Weights of a small CTC audio transcriber: widths [128], soap at rate 0.0022.
Rows from block 2 of a small CTC audio transcriber, named by matrix and row number. Rows with one number belong to one channel. Each number is 50 + 12 x the weight over its row's rms, rounded and kept within 0 to 99. All counts start at 0. After the name is the row's rms in percent of the matrix's.
After each channel's rows are labels from the 100 clips, of 14848, where the channel reaches its largest size: "strongest on" is what is common among them. Only what is clearly more common there than usual is listed. The data: read English sentences (LibriTTS-R).
# filt: filter width-3 conv, dilation 4 (model.blocks.2.filt.weight, 128x128x3, each kernel summed), inputs 0-127
# gate: gate width-3 conv, dilation 4 (model.blocks.2.gate.weight, 128x128x3, each kernel summed), inputs 0-127
# out: residual pointwise conv (model.blocks.2.out.weight, 128x128x1, transposed), outputs 0-127

filt.80 087:59 41 47 51 63 78 55 42 50 51 44 60 60 57 37 52 56 27 45 53 33 40 46 58 21 36 43 66 50 65 65 57 50 53 40 43 53 55 35 40 54 55 51 43 49 56 47 48 44 57 48 65 60 43 67 46 49 40 56 67 65 53 50 30 48 53 60 44 60 36 56 56 58 47 55 65 61 45 38 45 78 43 40 64 43 60 53 59 24 20 58 17 70 56 24 45 33 52 56 51 45 49 53 83 30 77 60 39 39 49 54 55 62 47 46 44 49 55 33 62 50 48 26 45 55 69 67 38
gate.80 116:57 44 33 40 44 78 60 41 43 52 47 56 43 63 20 63 45 44 24 65 31 23 55 67 44 49 63 40 50 61 52 51 56 58 40 62 69 40 47 46 46 55 32 51 45 40 38 56 36 39 64 53 57 59 56 21 46 57 70 26 63 52 38 64 60 58 54 53 54 36 63 49 44 45 67 34 50 53 50 49 40 58 63 40 52 39 55 44 47 46 68 31 26 45 32 37 48 41 75 37 40 70 43 75 57 57 61 52 54 45 34 38 69 57 35 45 59 54 43 47 56 57 34 43 59 64 68 43
out.80 100:36 57 56 69 57 48 39 45 47 35 55 58 61 50 43 64 50 38 49 59 53 72 40 62 30 62 43 42 47 32 47 72 56 65 50 44 29 58 35 36 33 45 47 46 52 42 53 57 44 49 71 52 62 54 32 58 54 48 42 49 54 43 64 43 39 42 57 57 32 58 37 58 74 50 46 56 50 57 66 28 35 36 45 51 68 56 32 55 65 52 44 81 55 45 55 46 49 41 36 46 60 31 43 40 36 64 40 57 43 23 68 72 46 51 61 71 34 50 63 46 25 36 52 29 26 50 52 76
strongest on: voice: male

filt.67 105:48 57 47 63 38 46 34 51 50 55 70 53 76 57 47 55 58 38 57 69 36 45 44 61 73 35 74 51 54 73 41 43 37 35 41 38 31 32 64 64 54 29 42 67 64 54 55 40 54 51 49 49 45 68 31 38 59 53 44 48 55 41 67 69 47 60 41 45 28 55 62 51 42 62 36 58 45 37 53 80 22 65 51 35 37 69 55 56 23 58 47 79 41 61 35 39 50 49 54 44 42 55 49 52 55 31 45 50 45 49 55 57 66 60 57 45 38 31 54 50 48 61 26 45 42 42 50 48
gate.67 098:38 38 31 43 52 44 55 75 45 46 62 63 37 41 67 55 46 79 52 54 47 49 58 31 52 55 49 53 55 43 42 46 51 57 51 81 35 64 31 42 63 41 61 37 62 37 36 63 48 72 43 49 23 42 60 67 37 54 53 64 83 69 68 47 57 46 29 47 43 51 52 59 52 62 55 50 44 55 44 40 70 38 56 42 56 45 46 54 39 35 48 37 45 65 48 42 26 31 62 46 45 34 52 53 50 71 74 57 62 56 34 52 38 44 40 30 63 57 38 64 43 45 43 65 39 46 55 73
out.67 087:43 39 49 49 41 49 32 31 51 24 45 36 29 43 44 56 50 35 49 51 60 45 69 55 32 49 39 47 37 60 39 74 44 57 33 44 37 52 56 35 41 53 28 39 33 61 65 71 53 50 53 50 52 42 55 25 56 56 28 39 44 48 28 43 67 58 48 48 45 42 44 59 47 46 28 66 38 37 48 40 54 47 41 58 58 53 17 65 58 43 40 41 76 43 56 15 47 52 47 65 56 48 34 41 67 52 43 54 41 34 39 54 40 64 55 57 50 49 41 58 24 64 64 65 34 47 51 38
strongest on: voice: male

filt.119 105:51 68 56 57 52 36 66 22 69 43 75 45 52 56 54 49 55 47 61 38 33 64 48 43 38 25 31 42 46 65 35 47 44 31 39 46 51 54 44 52 50 44 56 50 64 59 51 46 33 67 58 35 45 56 39 45 37 54 45 67 39 50 35 70 63 35 60 49 66 37 53 80 76 57 42 48 43 47 60 57 61 38 61 49 40 55 57 59 61 62 35 61 74 81 59 60 34 46 54 47 45 35 59 63 62 41 64 67 47 55 72 50 30 51 56 49 32 74 51 51 61 56 57 46 40 58 38 60
gate.119 104:47 61 33 48 54 47 69 47 37 57 33 21 37 65 45 45 45 65 42 68 61 52 59 47 44 37 35 39 36 42 55 37 63 47 38 42 46 50 39 36 31 49 53 51 56 51 51 45 33 49 51 54 46 43 48 56 43 44 59 45 46 27 32 49 34 50 70 52 47 69 48 46 42 58 50 42 82 27 36 68 50 61 34 48 68 28 67 44 51 50 41 43 50 42 45 52 60 43 65 62 33 52 58 50 46 59 41 54 52 66 55 45 55 30 49 70 78 54 24 68 32 15 60 47 68 64 55 36
out.119 110:50 43 59 70 60 42 40 47 37 35 72 39 56 68 54 53 44 57 47 45 35 37 60 44 37 62 41 53 34 61 41 52 32 34 59 63 46 59 53 46 50 60 39 47 51 63 14 49 52 41 35 76 25 47 60 49 56 46 28 45 57 57 62 67 51 39 34 64 56 57 56 39 56 72 66 39 48 43 57 59 45 55 51 15 34 78 67 60 48 47 55 29 53 82 58 50 53 54 65 46 57 60 39 50 47 63 51 26 47 60 35 72 58 49 52 44 55 60 70 51 59 53 46 44 44 48 56 42
strongest on: voice: male

filt.41 104:32 36 53 43 58 37 60 33 43 69 59 55 15 64 27 57 66 46 37 50 50 45 43 49 44 58 22 35 43 45 40 46 46 69 40 53 53 32 57 50 57 53 47 62 34 40 60 67 34 51 56 47 72 46 56 53 43 65 57 52 65 51 45 49 20 52 66 48 54 50 36 49 78 55 31 62 59 54 60 37 61 45 21 43 49 40 67 49 74 47 48 56 75 46 55 53 71 48 34 44 56 72 65 45 57 39 36 27 60 52 43 49 41 68 57 41 55 57 46 55 49 58 72 52 50 52 43 45
gate.41 088:61 49 41 52 40 38 37 62 46 35 39 67 43 50 54 71 43 72 48 43 55 53 51 41 41 74 49 45 56 42 21 28 57 47 49 38 84 43 34 58 45 48 55 62 50 64 75 59 58 30 56 36 49 64 58 70 45 59 67 55 49 50 60 52 53 60 54 47 44 46 51 36 58 59 36 43 33 30 70 30 51 67 56 44 46 46 39 53 55 41 64 54 41 36 20 55 42 47 58 71 53 40 51 60 37 40 66 57 48 57 56 63 51 44 53 69 50 58 37 30 19 55 47 46 58 45 68 73
out.41 085:46 39 41 63 60 58 81 61 69 56 54 58 56 49 51 60 35 52 63 51 27 34 59 50 44 65 70 46 44 67 43 51 45 50 77 45 46 37 48 31 32 35 40 54 63 59 35 65 44 55 51 53 54 44 48 48 59 31 62 57 40 51 30 69 58 54 72 48 21 76 77 53 45 67 60 51 77 58 52 55 35 56 47 71 51 38 58 52 44 57 43 58 31 48 38 39 41 51 34 62 45 36 57 55 43 49 69 73 56 44 36 30 43 49 52 56 30 52 60 40 53 35 38 49 51 49 60 43
strongest on: voice: female

filt.99 115:45 61 38 53 56 27 38 47 40 28 35 49 56 41 51 45 49 46 73 60 59 49 52 74 37 37 60 37 63 54 40 56 53 51 44 43 37 32 55 45 55 72 54 52 67 62 63 51 55 30 56 76 50 58 42 41 52 60 41 52 40 65 42 63 45 52 57 48 47 55 46 67 61 76 50 53 56 36 68 50 39 64 63 37 58 44 43 59 29 40 37 49 56 42 32 66 09 42 54 29 50 58 49 61 49 43 45 32 50 40 68 58 70 59 55 49 32 71 55 35 35 72 53 63 67 44 36 55
gate.99 098:42 63 47 41 36 70 53 54 49 69 51 53 31 57 49 72 52 45 48 48 73 30 64 41 51 41 61 50 26 56 49 67 54 47 49 54 56 83 34 53 37 45 31 53 55 60 57 43 44 51 59 74 63 57 63 34 48 41 28 50 38 38 45 56 38 48 50 59 39 60 34 37 55 62 41 49 28 70 40 31 29 39 67 35 53 36 48 44 31 55 58 51 72 52 49 50 55 42 26 60 46 13 60 49 47 53 60 70 66 54 62 54 37 53 59 41 37 52 70 61 53 43 46 49 44 60 60 60
out.99 119:55 51 37 32 71 56 52 34 28 38 35 67 59 52 66 60 56 40 49 60 54 64 50 54 49 53 70 39 63 56 28 74 26 40 38 55 50 43 48 49 57 27 34 56 43 42 63 45 52 40 41 66 68 53 34 52 49 40 42 68 60 57 51 55 60 58 56 45 49 46 57 53 61 60 50 55 14 66 48 60 52 50 44 49 50 39 70 31 44 68 46 34 30 58 20 53 45 38 62 42 41 64 64 40 71 53 57 55 35 53 31 60 62 27 44 43 35 53 26 40 51 50 57 54 57 54 55 30
strongest on: voice: male

filt.90 110:21 51 51 54 31 48 52 73 55 48 46 55 55 46 68 31 46 48 56 59 49 87 48 54 49 49 17 55 54 41 53 64 56 40 47 65 45 51 47 58 61 61 36 48 52 43 30 36 63 48 45 41 40 36 40 46 36 65 70 42 73 50 51 31 68 51 56 38 55 44 71 68 37 29 48 64 44 60 53 74 69 42 75 46 68 42 60 32 50 58 63 65 51 36 40 42 49 68 50 53 41 43 58 58 68 57 34 36 35 50 37 49 53 52 50 62 62 69 52 50 54 36 56 57 48 47 55 74
gate.90 112:51 43 55 38 44 34 68 67 46 54 43 43 37 77 46 52 36 54 66 40 66 43 41 47 51 59 59 43 30 33 48 38 42 28 46 53 24 61 36 70 50 43 42 76 51 40 34 50 41 50 55 41 66 33 47 54 65 45 49 39 50 61 57 51 68 54 34 65 66 53 37 58 50 57 41 23 51 58 39 66 51 52 60 49 49 39 57 42 49 59 38 31 44 51 43 52 58 41 37 72 38 40 72 42 51 67 60 54 45 37 49 29 63 68 44 58 56 26 49 62 38 50 68 48 59 38 69 15
out.90 107:67 44 45 69 40 54 37 61 55 47 53 57 54 66 46 50 48 53 49 52 73 63 73 47 38 30 48 44 64 68 74 50 51 58 68 46 39 79 50 61 51 44 68 45 51 58 42 54 41 62 52 52 59 36 61 52 40 51 66 49 60 71 54 42 55 49 37 53 42 45 66 50 53 62 56 68 77 41 31 59 39 55 62 63 25 50 40 66 27 24 27 54 38 58 68 50 57 55 34 41 50 32 29 25 59 51 57 42 59 46 36 38 47 52 48 57 35 50 65 61 38 48 42 41 53 42 22 56
strongest on: voice: male

filt.63 104:40 32 45 62 48 67 34 44 24 55 50 72 58 40 51 51 42 78 67 74 45 38 41 52 51 65 45 76 35 41 28 54 42 51 55 52 41 66 58 47 40 49 43 33 45 50 46 52 52 43 48 50 56 33 30 53 51 44 54 36 54 57 64 70 57 46 45 61 39 51 73 50 68 40 47 37 41 63 45 42 60 43 36 55 47 40 56 60 49 65 37 39 63 24 38 53 59 43 60 30 53 55 35 39 53 50 41 69 64 70 67 61 43 57 43 27 33 42 40 36 37 71 35 28 28 42 50 47
gate.63 102:60 61 37 53 45 54 58 53 58 32 40 49 64 60 56 62 64 61 56 41 72 53 48 68 53 40 42 29 55 68 36 58 55 56 47 40 46 54 46 54 49 52 61 39 43 58 57 53 44 41 52 51 67 43 50 50 79 34 43 42 23 27 58 56 41 56 72 35 69 64 65 48 40 61 49 67 37 45 70 27 41 61 45 45 55 50 34 56 29 39 54 56 52 35 68 52 56 48 53 74 63 53 51 45 40 52 69 51 35 64 51 56 47 35 38 61 47 70 41 43 58 52 10 69 36 54 42 25
out.63 098:41 55 56 31 77 53 31 53 63 60 20 44 56 26 54 65 43 55 69 39 57 52 46 54 39 59 53 54 56 34 66 42 57 48 43 46 33 54 77 37 68 39 37 37 45 65 52 36 57 47 48 30 52 53 50 36 39 20 44 59 50 60 40 69 33 66 67 48 50 75 78 40 47 53 58 54 52 41 47 48 24 35 63 50 54 59 44 51 47 59 34 47 56 44 63 43 20 50 55 61 59 58 38 55 22 49 72 36 49 38 49 51 53 52 43 55 45 45 40 65 58 53 47 54 51 44 54 27
strongest on: voice: female