From a checkpoint of a small CTC audio transcriber: 1.67M parameters, trained on read English sentences (LibriTTS-R).
Rows from block 9 of a small CTC audio transcriber, named by matrix and row number. Rows with one number belong to one channel. Each number is 128 + 24 x the weight over its row's rms, rounded and kept within 0 to 255. All counts start at 0. Numbers have three digits each.
Before each channel's rows are labels from the 100 clips, of 14848, where the channel reaches its largest size: "responds to" is what is common among them; "loudest" is the band of the loudest frequency at the time of the peak. Only what is clearly more common there than usual is listed. The data: read English sentences (LibriTTS-R).
# filt: filter width-3 conv, dilation 16 (model.blocks.9.filt.weight, 128x128x3, each kernel summed), inputs 0-63
# gate: gate width-3 conv, dilation 16 (model.blocks.9.gate.weight, 128x128x3, each kernel summed), inputs 0-63
# out: residual pointwise conv (model.blocks.9.out.weight, 128x128x1, transposed), outputs 0-63

responds to: the word "she"
loudest: 2000 to 4000 Hz
filt.10:113110107125129086103142128114095107098130156142102175099159118142139168158134154132132125120146132116087139131113084122079124120119140139142153132166124131124132095129118101131152176107136128
gate.10:143117128082128101119146179196137148104168104082110128113103108135125121115134090099152195123129147135149151117133083130146137148115123118143088177143093130088131129162130114157093152135131113
out.10:138089074149134152091146165124129152103137130119139129162136146131132070153116100143132123152108147140131106121163100116144129130132131135164112116103136112155130147151109162125109135120127119

responds to: the word "the"
loudest: 250 to 500 Hz
filt.17:139084173142083121074097130148125092085173115096116097135124168110114112142111137144105186121106129149159157129106141122097128171098121118166107166148133105132166087116085112126135136150121118
gate.17:155110110127105140139159093101154115122109121138129144099098134144097123164172144101123101126097113119142118139132118089183147120096097097175146147123116142139105135091142133103165103145110081
out.17:121174098114136131096101169073144155133132086119178147158159093128117159138134118112139084161113117136114110130146128094132120120101143113090131126112139189120088164072122130124102137085121134

responds to: the word "the"
loudest: 250 to 500 Hz
filt.61:128124088168097163151110107120118112119154069095120139146142121126148139128125097145087099123160188107104137153128132139164159130133145130107127113127117138158093137125037153151111128114133082
gate.61:148161133131164125167129079139116170151160121154153080110099115110131133129124126122096114099133167138117110097152128159106158135128098180110128153134100132125145168154154161129157140150133122
out.61:128112124111098111143173125124159129086081127106114151133126164131134133078112127101134147130141096082128073143107139152149158119162128118117104101145134150125097108134086060139104141125111143

responds to: the word "she"
loudest: 500 to 1000 Hz
filt.124:120100140107132157158125106113141158142120161099148071113103135116080153125135137109144138118134160107161125155115112117132078167112117135131100139057128139149154134091128125168174157096118129
gate.124:093150143151088159094159130138127159135107102113162094161121165167160149138096169115151155136156133156125155131132090135110169109083104085170124146127172152141112146104099113123153142115103144
out.124:116119139148108121158141151138138130123145100132079132163151102132146108110128147102148131144129149130123143148119110109138093150133139091126092096136111165108135118139127147117147123159166119

responds to: the word "she"
loudest: 2000 to 4000 Hz
filt.69:093111206145100146097119135128145129135141127117136143143162138122162121117143154081166174173132110113126086155116113144127127112138123136123124136100139155116139111131142115121128151073127098
gate.69:151119153149082136108117112118177140108151175121157142082102116156113096138135137120083164122118151132113119141103137134096108122111131111126120143070132142132097100144126095134131134134129138
out.69:147136080143142141143125157127126126086110100118102138131138120135157144097100154115108160139113126173158127127167152157131181111120137163116143115098116061119163145108122118131149122122146086

responds to: the word "the"
loudest: 250 to 500 Hz
filt.107:124142140106129158124122071092140129117121111140125121177191113153106145134136096147078164154135126134104122131126124145175101152113143102128114141164135105117145160140161146143112100096128140
gate.107:137131108165101115153144158130149146139127106134127120125135122145139138152172112105083109089109064156142121173142070120153107123105145169154097148102078098152147123123146121131104141172125144
out.107:162130085160112134130116124167137150102124106085125154126096146167150152160084162161152128142208158118146108124071145135095163112115123110108136145130134126093102122123124145097180140133128141