{"arch": "wavenet", "stem": "single", "optimizer": "soap", "eps": 1e-08}
Rows from block 9 of a small CTC audio transcriber, named by matrix and row number. Rows with one number belong to one channel. Each number is 128 + 32 x the weight over its row's rms, rounded and kept within 0 to 255. All counts start at 0. Numbers have three digits each.
After each channel's rows are labels from the 100 clips, of 14848, where the channel reaches its largest size: "loudest" is the band of the loudest frequency at the time of the peak. Only what is clearly more common there than usual is listed. The data: read English sentences (LibriTTS-R).
# filt: filter width-3 conv, dilation 16 (model.blocks.9.filt.weight, 128x128x3, each kernel summed), inputs 0-63
# gate: gate width-3 conv, dilation 16 (model.blocks.9.gate.weight, 128x128x3, each kernel summed), inputs 0-63
# out: residual pointwise conv (model.blocks.9.out.weight, 128x128x1, transposed), outputs 0-63

filt.33:171161172121064111165147120121168142081156120116099088159122103130132100135094126123159122146109128142101116104136088131096059142132127158135159126161117110179150096135111177114164148131059184
gate.33:118097101117181127099132077168104158110144085074075090115116156136122143089104149139184123163058135169126158109150157101206129147139156098106126140160152094127111170147143149059149116040030174
out.33:123097119178158067114140131125114101180180131098128115080171119082147128132106099166158168187122176160139124094146197085091119107113205102104112093143161129138176148138148180137058138107132108
loudest: 500 to 1000 Hz

filt.119:111157161129133087108143137150174150149134093198175084145150142170130101080099071063131082113111136163143106087205102098094086120119177099102135132129123087161140142133136186127124124134067090
gate.119:171141139088067130100145096106150099162101119124145109054144137090019082150143102105150093148129125151153082041060158139117125138200115105114185110143142169138068104144149180145148137068144141
out.119:108086161084143139203129162141075124115124163097140186118162173153104114145157142126186185141105102134131108114106105185179129120152153143108139051136122071192107129107113165148124109160133070
loudest: 2000 to 4000 Hz

filt.127:132089134123143124174117136118072140132106083117092103143127134094149143098127122153118094185131177126142142078119107086116115186131141162101105166107119106197116092124161101128122127098126147
gate.127:112147115117142102145195108136082119122056158115101098082069137092102093151152158100139122135143099162155163206163101137102149169151139144133135135101113095156136121082086048163149161095096173
out.127:129194161122170138099112110106110117099133079090148150171170104118167146069123161138123157132109148216127134185223137178104102130130128123100102083186132140150162105116140157091073136123181134
loudest: 2000 to 4000 Hz

filt.5:091120133099083142122190127148146110161092177137106178142113151157168145186104168146182132138113129126151134088148058162107129097059128091122144137101111103120118066178111160168117111188073120
gate.5:058098143095143155192108109143130127096131132138100127033209160087207081101189096122097125146138101182140097096125106131114079113124132115083145119156104144131123100098160135104113129113109146
out.5:135155070146151123163073125121156111141165124148081077156150132128167180157113092126099104111096136153131070085121158112189116152133132101182132105149116076109062140115121103193136157091110092
loudest: 500 to 1000 Hz

filt.8:125105156184138145146177088155104146040149126121126091081113147137091140176071099138159120047161028104144098044144095214136126098160103152102155104121121124149122128136157117149140135156136126
gate.8:091123156167082092122142106133139117088136138142180100144133159100127162159116153093192169113191075203146143153122082149131168114070130065145183162056127157142143126121109100110141066098121140
out.8:137125108131125118179122139125144091102081104123098109107075115156189105128148183132126095205176230152089101096184110149143155088116105174096146133137141114114171112170150108130141096167101169
loudest: 500 to 1000 Hz

filt.103:059131158160160131112112117124136239106098155135083192075072117161110185129126133118117148165162132093118161151150129070108144159116160110121136123087116106094160170074099174133135120131107112
gate.103:176150131136137115104169087103150141107104117099130121110061129151132097125105088159093141090105111144109114105174121097142056119145163111136085140111102182161076055083103099151133143129163086
out.103:127112117092139148152081171140143071056062133113124070127109094201129144139099121086089100119140079137158114088124108175132134115094208155096143173160118132118062102115145082130114145138162185
loudest: 500 to 1000 Hz; 250 to 500 Hz

filt.41:137096144155142110135107131112159127209154146089151186158079110125131083128182100106151149118142136105135115089206156155141098113114155139171091154141180100126144097111139102107123131128165101
gate.41:156175140111112119105138135115165133132139042172132123117161112121154142094097152140072183151072095138135127168175091101101165156121126108133191123051109153163157116107141152054219154154101105
out.41:058169174120135141142135112175139124092094120150122103112079095058089187073100144161107090132140077181110155111078131164134123184102112096135107064123081182128108082127153171118093094115030141
loudest: 4000 to 8000 Hz

filt.99:160126128129177071167122209105141150147098170086122098137140163104176117156145161124160084131116106115134110108111162067098146183124145059124079080127148169125132192102146104129133141122144089
gate.99:063108089190080123128142112122086127140139118071113118110053141141153160154123078100169156107144100109055102123135167087071157131149097119146087108146089097119169178122171111134127142149112152
out.99:181121150115058168092148152120158136103188083092122159144108119183160146113126138121058170129114152137114119103134132105141136139159163169097147151183097034133147120148130109120144145078187103
loudest: 4000 to 8000 Hz

filt.102:192216168104096135142116151101075165141120137163098159170106189126165132100197128084065116095116097112149150091165114161145165126061167171107121069127102093138175177101183169112115170074171099
gate.102:152083110135048122106136134119142074154145175169091116131082137097166097116141121155134118177105083127081109183102105154105126169098111140073121158095088099125101100139084118171125129151075110
out.102:127121141135166101119105112085142131128134129168088128151153120137168170144110101116168095134130161114109139132089121118180171142126180170092160116120151180094163123145103189148112125139127162
loudest: 2000 to 4000 Hz

filt.95:118119177178149115140087104148149121133118145115135115176111163142093158201127129138073109104122124139093118170071103085155115145088126108130117094124210152035062115089080154093132156094160134
gate.95:096179139127168103194163115147083092117104121164109168027097167105182111209188070137116147119151150151086150138154176104108100115091129098149141174146130176146147134090123095147147118124180109
out.95:147098109145203131189176147147129146113118128188109142120146146188161106151128107099107151169130092159151144157099141125137105073075113111148126081172090170102164118156122069169147151135113130
loudest: 4000 to 8000 Hz; 2000 to 4000 Hz

filt.109:145142107170149188131160137107141187137191147112108127107077172090149123114174098170152112173120129076047203144105137141084063137120151139121163121148123128141107137115110178135158118104150059
gate.109:173097140111149178150101213110127163089137177164206106033140166103089150053104101123145094180092125180122091168154148169148168162118118175134115121125128111190146144137169109125175137109160097
out.109:117095147124097141114088156095119123186084124161157120136130087147074167108088171103087089111103130178154103129108073145104159129079102133120069101120172111134086173121100095127151109179124152
loudest: 4000 to 8000 Hz

filt.100:133171113170138144162117143160064174149105090107151064110180130067160189105139113157118168056128100085147115127146151148125131160193156161123146141126163199120126072149121096102107152122142174
gate.100:142133103166148078102106076145147199172104113179054096144100123129187145192133147104158179114080147126080103085102121100133133147119094188141121086130125124129176146181171153099144147088101120
out.100:137184182141122106103104122134121097172155216092136162146094120158168129148119176071145120151162109147098183120171098151066176173127155142060119135157135168171125160088103174124103078144130167
loudest: 4000 to 8000 Hz

filt.113:092065119151126090112154121138106159133102150129129149148165159098120108141112098099107124115145177171148102127122107137171102127126099121190137108124074152103144118149109099173080144118159144
gate.113:128167082133173155110070068144132073194167102122075132097133165149174134151094176098189118137133135136141056120130115152143147125148091125108099152103046114170125059097101067106151141121108135
out.113:135090157145139100159144143131065167109107099135164116105138143160124143147093081119127140102177179157167116124116125114131139129207164135110113107168136084184095176147157144066136147124159124
loudest: 500 to 1000 Hz

filt.7:141158120147087075139145178154130138147111143154046112106121134109125173190129091167113129131165144081107129109069124116092052118114119153178101118089177112108115156146140103155151159109062167
gate.7:138140129162113111210111087146092101116094072103109138101054136115174096121074144167143172128098085153158072133083169178176124129110118131123096105125102147136131135125125160120175116027118167
out.7:097136124128156153091113111069154080092142139106105123173106135118163167131142107130141096105173157121112140148131234083140117068127141104064113149125197152091147193085109173093147098131141107
loudest: 4000 to 8000 Hz

filt.90:105125152176134078131154129132129120112176124082192207163143149098153128144139116099144102124140143107095087115130146097098171122208146113129154121086091146139201137170086100087119180092112187
gate.90:112112131165125083198144140066124127191149105102104133100133132109080173157120105130168138136098133112121066122097133188115144151153102127080168120162083112152128148206091179175164146117145118
out.90:158103171119084112102121092123184112087093131170088121093107128152086058168099098202120144097195144113142136109089138203140141160115187151118074153176113147130083144093146109166173133114125089
loudest: 4000 to 8000 Hz

filt.42:110103155101146121187131137126111054117122128137115138087155093137141145108105157106136082153188148179105130066170097133145134096136164162117129084078143172140094169128161183113157125125093141
gate.42:093144103143130095050123164149170130115075096112099122105101098161107100171172102074188150174080166090126139126096096140093116161103160106155064127146118124151117150121120145123075183148105189
out.42:157148094152102088122092120142109131211145101098140170111145155060139164079155129143094064110136153125140141101123130122161081116117114124084144156147106100145152115155160118090160099140118154
loudest: 250 to 500 Hz

filt.30:114105100145138132157151190077115112162108200127177166086065111123160132149187091056128142160162095143161107132142091102109138089073131127138119172134128134126171118143118058128052102166135112
gate.30:148175126141128093089113141088118084174118127077147116071157155081113172178121100134147085176132133107169089127186165163065078126114076097121098143152139175135115155151141148164182063124069098
out.30:142149103108118158161171183134110149119184134120046081140191156111154088122104111142153162103139180161154123068138133147052075147123157177125136134168163175161127133107094128199156126162115107
loudest: 4000 to 8000 Hz

filt.104:144152198151106102131123094190148061094081114136081175159078146132133156149050137141124083172115177156078155161122081165127153162139172150138203155133108137122068086124153134128120123064164122
gate.104:117138087167119098141103133161112182156105117131130060060086075132188120149117149114054166150179104174215125116147133056124138157120144145105120138075104098088114147095128125130101090128139135
out.104:139112107123121094117146099177099147182142173108143100141161123176143115066124091086201127090166108131167068145195189124121183117117100229082106144118140140112141102124072103133109105204095148
loudest: 2000 to 4000 Hz

filt.55:144117120123153110119149174090149139161114198114103079140163116182206164100134143116139120170139150147124152162147122170091114166106152057107132114142100131115083146134143123125132086177104159
gate.55:178108126143069112120095136146111138124125194140078165082141145124164103148109083167098103188081176145139091123134104122120101179116107117164180106126086109115094110137092092054135174173102084
out.55:140108125162132119107116124120139153160152095124128184153111120177153146230110057141116133173152119098165108180097138150133074202144191132151096102114140134174185078104135110149098111143145164
loudest: 2000 to 4000 Hz

filt.85:142094138103121082105118116120128085129154074103148117128095161165098129110133138106122175100120080162131106070072112151172173159143161140167136167119125119153088084126142138117142159104138127
gate.85:154153101097128129112183129091073101152145148136129094124178153119128141177080108143160110120111075139111199146148136128086133077123116122142126085152145115144126081119069110092089117125143120
out.85:185171116140142128172108117090169160161116148124085097096138099144108108141112160169155101136114147142090108142141105147070114191106137080080174141128108147127118164100128119130115097117111124
loudest: 500 to 1000 Hz

filt.72:160125111119102117078118122220130139164117118108127159106106104140074101151130191134145159127134167118072176115166149148107090093093037174182161115139171059137123111123131146127138091165084167
gate.72:080161135154118142142142137161106116095126138141092093097081160127112191108109108127171114136188071170139155101150143175146073128172125155166085137162128142121118121099211101106173098123117163
out.72:083121168124167130109152167099146111091090120172100107106179090148123140132072129119142097113149100137124070096131080066183231116116157111064147090131134142159078151170125124118160115108097082
loudest: 250 to 500 Hz

filt.70:197129144059156137093089123143108108147129075138196141122149112105070172131186130159066073150088169145125132128146138162161133113089144212125128104150117146083123188176164178183110125082168128
gate.70:192114080149149124145131112135154113145134206103126112107092125095125146138117096094169155170170101136153144111084119193109121133136053078143159132108069141112090114064122083130106199195184137
out.70:139122121176092115112137128141117100114127081105110188149097186126175114169139085079129161117131089134100086112084116188144136138068154098069123109153167138166090137119160131107129073150087167
loudest: 2000 to 4000 Hz

filt.24:126162150133118115162120156140118179155057138130061156096139119151125123129058130093089055092096128126152112189175082090177145096081150126163151140100149082145158149132120160196147162084120158
gate.24:099104083101145081172167111151114116183164134077126140145111187150103118149137150132166117141176102114071079131126134138102089155081139112075182161157101122134116084140130098140114139136135083
out.24:136083142146123103120071122148129147152145065147143167158229157110131137063175116163108174144143096120123135133101104106102124097217145173150120112080109156166099101127161101135123087126203091
loudest: 4000 to 8000 Hz